Weights of a small image captioner: encoder widths [64, 96, 144], batches of 128.
Rows from block 3 of the text decoder of a small image captioner, named by matrix and row number. Rows with one number belong to one neuron. Each number is 128 + 32 x the weight over its row's rms, rounded and kept within 0 to 255. All counts start at 0. Numbers have three digits each.
After each neuron's rows are labels from the 100 texts, of 14976, where the neuron reaches its largest size: "tokens" is the input token at the peak. Only what is clearly more common there than usual is listed. The data: regions of photos with short descriptions (Visual Genome). In brackets: how many of the 100, against the usual share in percent.
# gate: MLP gate (decoder.blocks.3.mlp.gate.weight, 384x128), inputs 0-63
# fc1: MLP up (decoder.blocks.3.mlp.fc1.weight, 384x128), inputs 0-63
# fc2: MLP down (decoder.blocks.3.mlp.fc2.weight, 128x384, transposed), outputs 0-63

gate.318:166106136101113106113168099095113150121115173124127157071166165132102101110135123107094077134094159169138082135156104087102112145155141107089138124073104123178094151125149130133132091086155124
fc1.318:126163112135090131205172111133078161192115154122114089146129124170159145194165119117139165152177099137120115091085109138127082157135098122164111136111176142139160080049173145098138130122117165
fc2.318:057129128145129111112145116119144099147139183089139148144118154150148160136090120172137100074085146164068150102101179179143157157122205068141143124107120110133140121099155107108080110142153122
tokens: "blue" (58 vs 0.7); "inside" (13 vs 0); "lamp" (9 vs 0)

gate.119:115106078124133137101082118142113117150138157162165129038189174131118140122149106168168164104182080137101149097157104124162090151163155188111108117119080089119158144114149128195093144135118135
fc1.119:129145112148137112179107216110098116142144085123122132114099157146131150162088136107127090112125143146143128083134130120165079094169116121142134169128068092121162134123073128123141100112141146
fc2.119:112170122156116136092103094151191115145143161143080081163154139107121108106186118071157128095125174151084175178102089145154136158116126120093101139178126158189132165145176118113093179129085126
tokens: "lines" (19 vs 0); "line" (17 vs 0); "rail" (12 vs 0)

gate.114:092100119157127102145120137062122117175134147097099179096124076163139118128196130086098181091130078146065159144132171138109144108105121121138150077081138116126124150052110138105146092139157103
fc1.114:110108101100099182112188160136142138077112116160086093110119217087128133132105091155158107104146202114161077167144113107130124167119105129151162140154099110088120147212109124154101125113146183
fc2.114:077090102120132108101111121111138132143063100140125129163137115113067136062186128157166132235112115154131139156133138154161157153136136123117139095124120115120165108124172169109087140148120169
tokens: "and" (18 vs 1); "brown" (12 vs 0.5)

gate.135:124072130141151136176166123132150121110156164182132078089143141139153169159102134152093072111082127147057100132120130083168138178127098107161146072124087147119127161095109095116114104091139134
fc1.135:098077142156150141123140108187152135154166195119136126168137132087125198155154144141115103128133076140148140149127160131157149178090073087170091141112083190165141187094111105107150109120131133
fc2.135:102067139117085079128114094085112140101123140119132131160144079099085114183109172166113118065108081148157112106115086138104147125134121155078160102090120116149088137110151151074137135093118184
tokens: "made" (67 vs 0.1); "full" (30 vs 0)

gate.286:130133131140090100113132132074139121185087129144120138144128097138153136186168123103089159166099139064113179105151152120085176113114095156129162119118139129177138156098111090065174122105118141
fc1.286:139142122106167145112101107142074156118120148147167098128111161122129122085148130154171089135158130153109109131128139144132067145155144153187109113098145133128134069162134173195113176164110099
fc2.286:085183181151101112092131118145113093090100108112130101130175156086120116104093101133136164120141092157074131137134160187112062152146108097164180098102056112217163120137130135092125140141079111
tokens: "blue" (18 vs 0.7); "red" (14 vs 0.6)

gate.24:090123104090145112110155134119174073104154149135185139147145156111195100092142186124174126076116110142080134103171129227145075119141098119066112137138069161083072172120128147170141165133177123
fc1.24:186101131122130157125131094097062166137143150184074145125113082145083111132118112117031172139122117112134129123058119082098148111126170140106156143127159094176137098137127144091062071163118120
fc2.24:117175103057136095105143171134095115127164153103160112116094116101136082115094127156186096154096120074138067162141142079123181093162137143053085115093175204127144181139141125139156152113118118
tokens: "<end>" (46 vs 13.8); "." (17 vs 1.8); "hands" (13 vs 0); "no" (8 vs 0)

gate.262:094117094112147147094089150213098132120120115130151096095079150197116150139163153121106140060096120106114189060162064094122100128117096138142140098158126121108136128160117166173140091110154120
fc1.262:169083140145132107160121138099099101127146084139103156102196171106073092122115119166128143138137109167120066184144197154134180094170102125126073123120096151140093114190149087108108175120154098
fc2.262:125125102157094071126104139147077122166095123179121097138088110184177183151142161132106120101085108126134146164091149083095096142149096136124133159046152058160132095177162198144094130118119106
tokens: "bird" (38 vs 0.1); "along" (11 vs 0); "on" (9 vs 3); "flat" (7 vs 0)

gate.206:112138114153149140160144112123104062140127140128138175165091121126081095175137167081145147074084159106142140121066186127131147108061080167121116103135158174165066118145173088092164161170127135
fc1.206:109117124143102134126113124086162112142144138097063191124085140132093134141142124105140120145073083157111125142095118144177090177113075158129105174122037150132084183160164082135082152168196172
fc2.206:142213097183204079128129157160160127063108109091151120136200113173150147135158092121100136104141131103097074118102124175126162059076130101108128155131124127123089186133155160125133076177155137
tokens: "." (22 vs 1.8); "smiling" (18 vs 0); "older" (9 vs 0); "second" (8 vs 0)

gate.236:156125082110108065145104181110125093124144110134136197078184131172131129125094105139146182069140122099118168068162153105163069110176086123158134124110098122166170122100169108184095150194148108
fc1.236:126135134111118078155129173135135102099111163065120175097161134118083181178106111137169166100121111107131181081148181132173105150150136130146129152109106167136171068153151142164152090154097109
fc2.236:114160168118175037194134133155145132157085126170099088107090180150139152123129068115126144076112139135149084080183076150173117180131161149118106190156149143180170122144152058173089106077122090
tokens: "<end>" (86 vs 13.8); "." (14 vs 1.8)

gate.38:113134159154132098152167171152124135139161132164123096143055175129079115165124122077126196154128077163099128135115123146163112134118144159071192126159097135162158116117148132080105078134201120
fc1.38:120112120138128164116131110132113173087067139091137145141147150137087136098146163169128150148070136084137095085069188167122104046147105107185164126180149151129098114139195053213133123105101139
fc2.38:093136140078100105095143137143097197126155095127114119117143069046158081145117117192118120110160208174178125126177145128102117140132158148135129118105143078182145107149181145123141116119120116
tokens: "and" (86 vs 1)

gate.183:128118150122101093099118117109083108131167164125157116150129122118134112097116159080078116144130088144145103121111182084100125100097133164157179081137121141116058200115122141066080155170111134
fc1.183:122091158136101158119137112167131081139154169159078118148155202120166146134135125147127102111110131145179142093172162143150074142236119115149106132131163119155158100114151019135143121151140181
fc2.183:114129141151096123147138123099156181154095079207057118131083099110122120132176106179159151190183132187099155103146145081137125063175166197103125105172157178178170140145103173131170115115164112
tokens: "group" (19 vs 0.1); "and" (18 vs 1); "lots" (10 vs 0); "bunch" (10 vs 0)

gate.160:114144124144127143194125135156165076129149121156124134067116130066168172158127107130175118155082136069086143129128154082119138165148091116119123123111070105121120173121115197044105152129145140
fc1.160:075162133097127102114136128101131120097147159190112170152137134102161059098152105103089166101176141141082153139123190087192091148139124129114148126146173139115143120128143134186104144159135135
fc2.160:123154106081152149110124117120140115129133163124084131136177154087128094108227082139173148153125161073131112082114117065146104131142103158134135090192190110118157140128173180162164094142087198
tokens: "blue" (40 vs 0.7); "green" (32 vs 0.6); "the" (15 vs 5.1); "banana" (7 vs 0)

gate.53:117117122150059131156134153128117086137149093087118115138105106163140130098111184145118168104141096158132052127148102116108133116143191082108118130123145087151144068149104165155081158141077086
fc1.53:175124145111122059182112105084120107149130090143135147114130096127085115089090094145080175098100151122107144103107136116172156070138165192146109156117145128109116070111141169115130050115128135
fc2.53:141118130074130114070112080120141141168152109108122141125040078070140114081173115142094111164123103170145133091172166152129196185160179087071134188152090127163105123140068143093135061124122120
tokens: "cell" (22 vs 0); "like" (17 vs 0); "on" (14 vs 3); "with" (12 vs 1)

gate.112:099106125133086155095141163089117083106151131174150138102135178119102161134166148156125114105169131109118131130098159104095160187130137162151162165101109110145120105078115101178159133102188156
fc1.112:087179135140154141174108109157152143149134080129101107135150062067182180140111084179106144193161119086126167095206142119096095083132088167126089187114138091113182114146147113129108072079121130
fc2.112:078097128138111144118139083130114126124175169123132093096089105152107117110125093125078163119094176151108097141142115084150112140116143148090098106157165101137129103193150115146139161090091156
tokens: "sleeved" (12 vs 0); "and" (12 vs 1); "this" (11 vs 0.4); "orange" (10 vs 0.2)

gate.86:097138150153151152111091146103132096168168197090196141115139127045119117102185101088107123194118151118143124201188152120112086157155112149205132132136103155081122093128115138101072088149124088
fc1.86:114147161124094165131100131104117127090167208127191192117145138055158094091190116106145111176125144112162105153128160088129072156139134160176168131119158139051108134070169158103095078147157110
fc2.86:136130093141118099126109075118115142173149155210099136114128122120145073128099104130192188200190155111161064117092121204180123163145135156163115122166134121095132120104136135096126079191089113
tokens: "a" (48 vs 5.7); "his" (20 vs 0.1); "the" (15 vs 5.1); "her" (9 vs 0)

gate.80:174110138134123158146138078111083123078133159104157148138132127152142105132148094213143135207155128178100146117117123129076061120066078132103115108074151168121114093099100129184121158126102130
fc1.80:118184085094090167106147138179138126094127154147158139162134159086064097112103147125161126089110137116109103124185123174097079153142138102155130169125122173112127161193041101116149166182213107
fc2.80:164126141076131121130080099155110108170147160154117140178167087160086115105054091227195110204108127168167156110109168150066094073168112127064130075118146108133081115122159146151128132107112127
tokens: "wearing" (41 vs 0.7); "white" (7 vs 1.6)

gate.251:049142116107098126101175154134119041092093162154126098135181076074086113107083114126155145127152135099118148057186129085063141138100155142095104163113074148129119118103139158143128152178122079
fc1.251:127156114143144122125140135065119101141096175133065177193192157090125169096080127101125153068154145128112138128110192123145098045156143152110141154098131134089138139130106107150142152136110157
fc2.251:161154108134107119103116127061147110138122110076093138157094141094186118110132093065103160122151110102128199186138145130127115078160153144135113200048173078207191109127123129175125073085089114
tokens: "." (31 vs 1.8); "<end>" (29 vs 13.8); "," (19 vs 0.1); "-" (11 vs 0.1)

gate.100:109104110161135107086139119071075098134102099128132164092042108111106143142114117121218114180185135158167164182139146156101098151087144120120183173076106138139149117101090145120141117140135109
fc1.100:146181157157046136147087150121148167139177202168163117153151117129142120089139142129113144114112171083095042124149122098160192081136114134123151063145129116122081076117130144113111135106100120
fc2.100:114123118101115144134111099094112105118090210076145174163184136149137095161194096134088116117065195083134117117135143122162138143101093186149094085151139118133117129151189102119102112079137123
tokens: "and" (57 vs 1); "red" (12 vs 0.6)

gate.158:102129120095132170150144152109169127177149170106161158107153135109107138123153093121126115127152131154141115197179130159086118172160100155194133133141082169052141072137124145150094117133210064
fc1.158:140125148101112129163139177112172121180074124095156154174129112112114159135199119110116140139126142200131142128143121085085074072178106102183152084101137150064150096084135083110070078127151086
fc2.158:158133097124171103153126068118126130102125177195077148155124128108139124101117130164153153121132123129181055129151127133109134130137112125153151167082178142149115135141076137124157057185130118
tokens: "a" (75 vs 5.7); "an" (13 vs 0.3); "his" (8 vs 0.1)

gate.264:138148064145103114155141168130123158141092176069153110105100125125102131194132156109105118113132113092097068135160125168083132125072128109133051120127210101119149097119138077177125135110115121
fc1.264:177145129136133116152112132152088099042141108101086237137121109129156101156140142209141117139149169159152204129078102079133138114116110106145177159125119062142106131144137133160060170143134153
fc2.264:144129113097167065117141111153208154097080119188180097164190154135158093102144097095069171118082214103150137168086102138097152094097058154141093201087112121118148145063099107154141113125174132
tokens: "the" (40 vs 5.1); "brown" (10 vs 0.5); "tan" (8 vs 0.1)

gate.83:106126166144129160141116136165135164050091111158119103144123112153093113201139080165103116110078153171134201105197148159118101149086138133148171128110135117144110115135093149131166105131167123
fc1.83:093169164096128159181162052081163147130123116133197128129106158131113098088130164136082167103151160139126174114129147137157165125121122150108172137156135134124121132142129149150077170100198183
fc2.83:162117148107093117144073122128134153099119137099090178130112140160073132101135159111089149128121127136154148132141193148109119138112182103117148139126162154157154126155125166099091137109171073
tokens: "elephant" (46 vs 0.2); "bear" (31 vs 0.1)

gate.192:130127107165100213120115167127136053168143101132058137102139161181099175124085112139079136161173115099095111153080180070127181109122144155072136194081157140091141151148148188114112151086128127
fc1.192:101156146136156114141086117091111078129112130074140100061148120088125118120194145146197115081075153128112135172140151153129142142162164084098107120152080123145050171049137087179100167201055129
fc2.192:127152092112182128161139179145146109152143131193130198111118111144126132105124124098127123135099124097102149125096130163132122111137151115136163146144156155100111126092136182169125122199083094
tokens: "hot" (12 vs 0.1); "feathers" (11 vs 0); "stripe" (7 vs 0); "orange" (7 vs 0.2)

gate.37:144100101118105177138135134099113101142084116107198196095142130133149137131200136073109104187099155141178127102168139108119087126103116220134160105186124141087114149148132108137066103126183112
fc1.37:114132086149153138125153156145124155072176108155080102154091126183113122105040175161175154088133141091117124141092122137194161160147174033153095144080186156164174127167149146121178130169103157
fc2.37:155094150137142135048069169158044142060167126120144132145119094134140142106093080123074109100152126146150177088178131100098126093117112123102089098131121104097127137130111121088142199104109112
tokens: "a" (35 vs 5.7); "the" (34 vs 5.1); "his" (14 vs 0.1); "her" (9 vs 0)

gate.136:122118130145112131190090133120166085126083140136218134175147107085149082098156104150126120188126180126088162190128091154146141118098106105172174104228172124098115109132148136174105076130145071
fc1.136:079118184099151064076148118142081169116146084131074073109092138180139133133079135124090136071153052136194142079124168097129117133153122118105107145038095124151116096115125111075136165114108160
fc2.136:170075131153134156112093066139088155100126102145133172118143135186110058102079116058096097054161180204167139150095132158086139114160124111117119138134129086131137114139100176171122158126143124
tokens: "the" (71 vs 5.1); "a" (16 vs 5.7)

gate.168:099104152092124159109189137139141136153142165102126149121110099087170160125094106137156123128144119143148114153139150165190107132118162163136149169139116099140051098114106113141122099184101136
fc1.168:120130046140146158103140036124098103138129177089138066136152156133067153120149131124157089181164164165082109060169111062166128121151151137121119098092184165086172080105102100186076120109158070
fc2.168:099130113134142124112184093054122152141124084112139143142162055144128149219157143075136125173181157139089109139120164112135120176135137145146103082109138171124146065130171122192109132121123056
tokens: "of" (100 vs 2.1)

gate.316:117110167152188140108113095122173183087123151136123184143134180107091148139140083175129147138141178052122129111060135092148147096168156105111141169154135102192122140081146119122093091049151138
fc1.316:131172093127091112103155149082087106140081116135116121069083099159131135163051128091112094113176140196168126188150106090108135158057160120171113164203078171132144150146125147126081153149085120
fc2.316:191107198165112126063189132110127108125165104142112184150184098170138070114139143136141138104125091078169103123123109158123070068154112119112166175151146108098157176081140097190145110146109150
tokens: "the" (14 vs 5.1); "white" (12 vs 1.6); "visible" (11 vs 0)

gate.337:114115142107142160159115116125116144131151165109134128113182071136044123138107172155085112096183160135198103159113171164130179199079123089108173115111156123144102140114130126115140167147104114
fc1.337:150112139102155109131142182155122122116142103121181139126175129135198109107119153159116150132097158117182130104148143120179098176098129094097105155112175121126090137182113157137194174181127072
fc2.337:162074113150145179168090151136125089101105137053139171117180120128066153091150158129063155164142211112139111104164160123136130113130137119144113181136191131177130149115094166155131188152062056
tokens: "a" (64 vs 5.7)

gate.32:099139118134139097159096145087154172120065072133098144104150201103105101090083153147147117167139132084136161095101108160131160161075172086119122146147142088131150111163162082107103153104166095
fc1.32:173168144141124151111081145114214162113142158134095155127076179156135134104170155123126061157117128075149169097104130143085130104177146126126146168145133119155147140183148197137067155114104114
fc2.32:229136113179125078084101128160144178075171056137105139190120142223090136159178166101129082101123150076128101159080080162095141148111170119083085154126105158138141183143169127117136109130099112
tokens: "the" (77 vs 5.1); "in" (12 vs 1.7)

gate.25:197134145147133124128064186154098089126187122171100115148156097175224155153190098099128107156118130153138105134093159164129131051173120150094081153124101148125171173078111158114181115125119121
fc1.25:148098149103058117168075132100154107137133119130148113141096094194076134143192137124116102137150120133117141125083131169161118096121163188083066145140131127170151084097152127127130122109084132
fc2.25:093116142075218195161138092124179111126069101125094173073131154089081111102050129159166108170117106165104149161144130096112133223088126125149151074134119155170125085135110091101156121094107139
tokens: "sleeved" (17 vs 0); "police" (12 vs 0); "windshield" (8 vs 0); "tee" (7 vs 0)

gate.138:150171201087150160065121090174091165162109117150104147087113133130116063151090156092093123146151146107102081198132090111109112145153180112181095156133161141149112114116176130131093081121103104
fc1.138:139162142103126111155147151130082145139093090170088158155104152155093057160115153065120122139155141151105179134088159112169145192161147139113085123127089093120120099098190090126125140117109104
fc2.138:164057127108162142157121132177131136089120131130172167131157187081061131142109197172140092159153106142084154130141072049184144176117140136118129117043172170078116152128162135104163133096094123
tokens: "are" (55 vs 0.4); "on" (13 vs 3); "an" (8 vs 0.3)

gate.222:097101118090109160093131161143152082130164135154161171095156170154079124164122098156125131053151176105089130087100141107171097177146117170135127124119133113126095166203114145131112082110145107
fc1.222:152091124133128135085134164130123128136174143155147159104126138089115104072142095150101159023169149092071183061112166125131056158148124119127149133135171130146123167178141104105117086160101102
fc2.222:183166111141089135144129133109118125115141138084152102079169135072074150098128082170113123181139122121154133131177157168077108199087191082138136146136163083182145114141206123120151167150159164
tokens: "." (100 vs 1.8)

gate.89:140142112149129153121136079104139159161129145079120148099173181120127158129131119120093075121142117137118177205076107105132160148085176195174095111157096076123149112059135147146163195160162078
fc1.89:162119125075203060116070174124039157133137165067157070124160157140117158130166133147093116151133106169151122143099117139145133111130176146192071071086104090149141166136131164150167134089181110
fc2.89:126176167140163148175123142142095128103163147113171143101106131064109101118186138155084124136121108160120086118064103130164128123159111154115151098131130064162114144203122105186139136129164178
tokens: "filled" (18 vs 0); "with" (15 vs 1); "taken" (9 vs 0)

gate.172:150152150054126089134105105103132128100143143135164116083074127137219037134186150177122139157174163119119168153170091093138164149081133147186195147132068111087136123095092139111159126076096108
fc1.172:131156105063156103133085128111138131081134177124118102110065110112202061122190154164156116167178226146136163138156085094152161149080129182174201112132067089094120139125088173114145108070119125
fc2.172:116191076200096132180087162071132188170163116102120164124127058122108125143103186126128139138147116076143149097088117190154127130170189132141110141154164120081164107147106159116119190106138161
tokens: "a" (100 vs 5.7)

gate.230:062178127171067122168121126103119159142153173125104142170142141131123129170143135128105117136162122104063173128182121134186160097153085178157149145129138107146105104081209110138162133148156104
fc1.230:126150082125146081169150178164154102129145190112107098137200141118139111106136182179125112145097125133163147101108137134177187137118141075144107068161138097129128126135082120150047104100155164
fc2.230:105102190115119155156165139165150097136154151153152074104079078119190108053138059136118046163180123101148160150151185110150148127095214147099128138153148118124127119161106180119104058115110147
tokens: "being" (22 vs 0); "be" (14 vs 0); "been" (10 vs 0); "looks" (9 vs 0)

gate.70:140183155140147105080134138193132105133062109045158075108116154108191177125150097137095136161104144119110098121106167163065125115095070077110112134144126086115126138112122105116178120138120125
fc1.70:111189176077141131106093133190152158093085128094181136136174152097167150124111141109130109159167164112095160162101128148088090119089119097117150069104115074076122135078081083098173101104127152
fc2.70:078142108097151135105093161119117166171104111151215079197142149117140078123140110115103126142123098079123111148107129116121090161095148150109112089111122153167085168129116139149107160173158124
tokens: "of" (95 vs 2.1)

gate.7:142160098157112137076127143155096138126143148100118136129124077163149118137123126102098104116189151131093085115173134124063091162126126097137154113126166140134126042082191125114137081099164152
fc1.7:110138097111116144113103132149105125122137072144125208095143104183111140148097099099098122140190159133119169161150168143128116121057158096120115098166101109096142065090158129106118098142148157
fc2.7:090113118154124159151202203146085185111130112140114161112107122094131077179126099097106114166185157120108093157138130117201156219153088067127097137133083141151087115150141159115123095135149145
tokens: "a" (22 vs 5.7); "sand" (17 vs 0); "of" (11 vs 2.1); "something" (10 vs 0)

gate.341:164130074092107105135182125115073116155149160140130173099103142167126198192110118096167116130117181132107126102151111129160081153194098136127153150179056131145131127169147161118135142135166053
fc1.341:135124154153172160108114105155134195098159141113112134173093094147108082122144133181124141116108123139189167112070163113132195144145086117103150109098154078095123094121090122123135135067096181
fc2.341:105131122111163123142143090160133116107144153124164173130125130084148116139122136086105146118110127130208098158131149147151114067108101152093133067117182125089164124168135164149101110116104080
tokens: "blue" (36 vs 0.7); "green" (33 vs 0.6)

gate.198:135112093167148124105159147118099056134131153128114170145066112142136130098141197142125157103137136144137073089166165153109109090145110104153148169142153167113079115054061079124130156081142111
fc1.198:168130083150139131088174159114104098152092116126115114007079113115152149137178176144107178119071091123129020083196187119166138110154114114099140128148116066142112121153098059106117101129101123
fc2.198:074113117121178110091124163128149147085090082093151088079146119140174106166180148057114137038117127146131127091134137152134214148106089087168167129124151141132112126120166147140146080139139143
tokens: "." (75 vs 1.8)

gate.266:150120139114091170087126140139171143157142137107187134126076147119103123095135084081145083170085160091133093140113100141144083188081141188164179091136120107143110099088140115109167125088082174
fc1.266:097098237145120120081144150144151113106147108103054107141112127122142071111108110093133144154133069192130132134143186151176163134192114185145200109106182107109135108137165097093137135131155160
fc2.266:164147111168145144171160123159148156110135174073106112178113100188127094130106090086114135125084151114099096095078135124100170093158072132106157121133175117053134141081145105116118088112093092
tokens: "<end>" (76 vs 13.8); "of" (18 vs 2.1)

gate.10:136158093174151192111155165165161169080140186119143126110157160162158200113080083155132182100101139158127125136067127142077127126148097106087129165140140120079125156093136131125170133146144109
fc1.10:157167155156105093182133191126128179156121126107100105082174105142097180077153140153106114181129107117095107125150134179120113127140080193125110134148210121092150152118073106164160167151140159
fc2.10:120097128140140190130180143058128115121111120137173063177129164093130075091174148171129107131145151131097083161119122148157156125184156086118125119099162185098148113136120101122133170047073168
tokens: "<end>" (70 vs 13.8); "sleeved" (10 vs 0)

gate.69:126132118097147166134101150116162149101097063118132160201183123132126169172154138152164079091149114097113121076101110138170143143085147147084089154116127084135098147121133151131144123171176141
fc1.69:168121153136133133102106095151089086130126114091164138123152126103058151160103127115118166136118140139075143130133067135080128086159138193120152121102130131097140125105176182084119163141133048
fc2.69:221105143135147140130144097177109136127165188178172175091123089114069161075096184079141164109092139175089175139110133163141157107160127132140133102120177125167105111131170140123188119078101158
tokens: "visible" (22 vs 0); "being" (13 vs 0); "been" (11 vs 0); "be" (10 vs 0)

gate.154:115143102142152092095073094203103176097093203131169100103134112162110107118108102125170140152125109157129079110050195141154153183118077080160198089159101072118142092172074115093111124133149137
fc1.154:100195069134167115124083073163137168057160157138061125095107104104131059102127094149177110161083099173100116093121158177153145176083147074081138134137119124122149190172120056103136134141082155
fc2.154:102213121146081107181142064132108160132142090111132103172101124116138075173153120093126173139150174083132107163107120161135086108090105088113148114089118110226107156129104154136188194115111082
tokens: "blue" (48 vs 0.7); "the" (15 vs 5.1); "american" (10 vs 0)

gate.221:128151148096148120110113126052167140141071157090218168078128091141095117149138178081131140118158134115052108151108157129037102128100101148148156172123108139147099114102164103136141106132141131
fc1.221:055100120168192132112155067155158174122120102174045137106107160110109079148100091115166105083130174152104133089138139146168132095173092087131075135137145111130181122149141124160143156129152146
fc2.221:138123128183113159138130146166119179167166054167147110131123170150121159087102098093088112152108119175082081173176115131161105139054084158117127107132121162112159142141179106102135156141113135
tokens: "a" (29 vs 5.7); "stand" (19 vs 0); "frame" (11 vs 0)

gate.66:146134104120144169159124124120102158179112132151153058153112116160118214170143060111148110156102120158115120076146111134140115107141136157129110113119119151064149116097129055106133130073126089
fc1.66:146138148107126116104051110132094089119145075188123116152173128134168096096125112111192092121135170138153153142089106083164136107142110088131181063090145133076099118159167167086125181113167103
fc2.66:142167136135131159112102146049125111135147177138124110111134161159184216109145060146169165122061141163128059131163083077085123129087197152140102116103144117129098161113151076098093089093114128
tokens: "<end>" (88 vs 13.8)

gate.294:153182087140162136078149170075114156147158107062146027077118092166118129127133088125119162167121100118063138173112112123112131117116178172164140146153120179136149108100172167142099155160132070
fc1.294:065081151080070129162132103190123137182096168148121200186123161098117134107080149086119140130147142121200113081174127097168083113135065099145156094125115095134130102134089137143126135153097125
fc2.294:138129093178097152118102164157180090149033136161117134113137112102102089075102147113127082139129114076126073139172101115134136181170091128140092124112158074126120144137122115105127128143155075
tokens: "wearing" (73 vs 0.7); "on" (15 vs 3)

gate.225:111159129130055141135202147145107113062094138089111108104135158122178112100138066119109138168082138090121108176104120145117128099060119177159135057107167113119138096131144118108131115076101121
fc1.225:177142188152082124120163128112123080133119097141139142150160125074172191112098189147133198137107163114139148141089157061139142188136105144202135101164149128054116108130090100170078171102152160
fc2.225:118111131111117098118139168149154184208172107112129112116155134125108172121108115131116150076116124082147148135114089135165145148086115120119137135115162166047103138152089085149126103132123186
tokens: "the" (71 vs 5.1); "orange" (7 vs 0.2)

gate.101:137162150165138145135118095154079136172133161102138131110153176132121098165156193098100147087129114120084079108109158145172119160132088127105091117153120102133122143048129136119104108115168074
fc1.101:094136135136083109077111076135193085143131134118133172103138100093198120112138087127142122141068129108192197143158115066082159126158134129154137100107172118085153136125158186107119132146096142
fc2.101:135126111107134174096176107103155151132099113123091150132140098075141148149133180145129111130148096099116127111127091103153113048117110144185156144109140102144121142118132108158176090152103198
tokens: "leaves" (25 vs 0.1); "covered" (19 vs 0.1); "sliced" (15 vs 0); "numerals" (9 vs 0)

gate.0:097112142101124132127102097155145137145117162089104123138082102121198132151137124141142185155127155145190119111127168140084111135218092135118094133126135113154076065129108131193146122083055110
fc1.0:108120134126178068099178167111141183177135081136136107062158114133042150120083103141144125079139083102109133111150142116161175110042132134195193125143108115116188187133102119103158089134189149
fc2.0:137118139167107124107120163120131070135129098155144143087148074089085119057100148126090134050067032128124145154078162159135096142145136151126096126128100115105131151142135132118136157129156174
tokens: "blue" (27 vs 0.7); "windshield" (12 vs 0); "grill" (9 vs 0); "tee" (7 vs 0)

gate.145:135106146135144141173109133143150100081148088112142115139140108130070166085108172137158093140114086114138103188165153114119060134169115092152156108097159193125142103065107121086187158116134134
fc1.145:116118135098135137180084123152156124090143084134135142140140091128080167080098144162142119158129108132129108182156142097131067140157123077145176151129152190125166123034087131081158143087147125
fc2.145:139110103124130149095111102134152080100129116134123117142152120124121184188148095109166121118130163177120176117136130097143106172086139137111195145097158141100080122078133158116109140130172137
tokens: "." (33 vs 1.8); "yellow" (16 vs 0.3); "control" (9 vs 0); "white" (8 vs 1.6)

gate.90:133104105087186141161154153153134151124190104117194096109147126124084157145140126127095113108164127163049083099073142124161120135147150157127127122108182125141154111121106140156092095193169121
fc1.90:128184109131145133157148152156089160099098172162141097100149157168129149120150170128111141064168156150043101128119151109155112157116091149084160165091140141166153096130141143140100078122179161
fc2.90:124147094139126151192068118151139163134142195134127118112146133119115129103152133078182148062150072147114115170135128098074132198217144137108099142081098127118151149148180121187131070135105197
tokens: "sleeved" (18 vs 0); "glasses" (12 vs 0); "sleeve" (10 vs 0)

gate.72:194095089134106103063128109092137155131126140131094166168149171122142119108134143119145127176120141138121159137144093134145122148164118045141094105117099132118084131123174188118097146108180127
fc1.72:104104143148185104149117159104151161136104127105108101163104107127092193121096137100145089107162120125142089076147114133164161065117150178164125127124170105139154208093133120094109106100093121
fc2.72:112131177085119143103143108183170163097112132170119098136107138106098151156119145176125108080145120070129071120117065086145130107163069130175109087164097134117073177116200111130158119068159117
tokens: "leaves" (12 vs 0.1); "under" (11 vs 0.1); "ice" (10 vs 0); "growing" (8 vs 0)

gate.317:102108099188156107087123158087144193119102099182155119086145141133120157090140107115180147146115145105111146143147141159053146132084131061066103117081115139074151084161112163088162147146111156
fc1.317:142123152102088133125150096150095077106106140059111130150101134158151138141086112181098115059141090119178098081105080125146092096172084148212126137182147090198116155128115111127080153154125120
fc2.317:150148131103140089115126139119115105140097240120125129149112113168106170110079109207166169091140117160093139150137057112160141128174124133179109118148157189148100118173138096169117062134143141
tokens: "are" (56 vs 0.4); "between" (26 vs 0)

gate.213:162088057151165147057134095117125090134151107126098121166129149160057128177159147086107133184148132147073161129112150080122137120148143137122088167113080110128167095132182120166170076134151112
fc1.213:146125126119144142082189088151117098061156076101103180132138095185096159130128154097122199155137154136101126061078072123107125172133114157129099106132137105130148081120126137089180102143120115
fc2.213:127098043111123133218165098116155178040147141159133182101112136147117112132106077077122079106119105087116162110065110140105102133153106132149068151117206213086181110149143185127154161143122118
tokens: "and" (47 vs 1); "clothing" (10 vs 0)

gate.20:199109143120162109127179173125121142115147074082126120142089104147120171060165112100096131090155072184155077139204116144138149098118165102094141052087135131164099149118128145112160166166090105
fc1.20:147132158179146119058165153181160178132169144172132093183051093123092157124156147088158113129118091117193105135164145147153139079219101107136144039150101150092133131122124151132175117138127040
fc2.20:134150162130174095082119142122171146151100116090084146116191160120123089065131135109114109175119146071137153127121144142142145168126111196120075105132161135179144104119120107091125131079125066
tokens: "<end>" (100 vs 13.8)

gate.261:120134133213118209146157192124126144080085083136199123139102135109133090143140116119154117153123186157105116116124105093148096184107063073137136118151142117152066191130213188151096155156116102
fc1.261:134143126160089106112152092130164086191076119175189089117084093157154143159143136208211122132159134117081177112136088083197084119136118183146078121122130179098171098173141115107096125179175156
fc2.261:099067111165091126176141161107144114162159090173144179124117130117147065087118128184141114152096124152138140148114121138169200077171111135126109113090186078108123093129128134156140068117096133
tokens: "cell" (45 vs 0); "two" (24 vs 0.3); "three" (18 vs 0.1); "shade" (10 vs 0)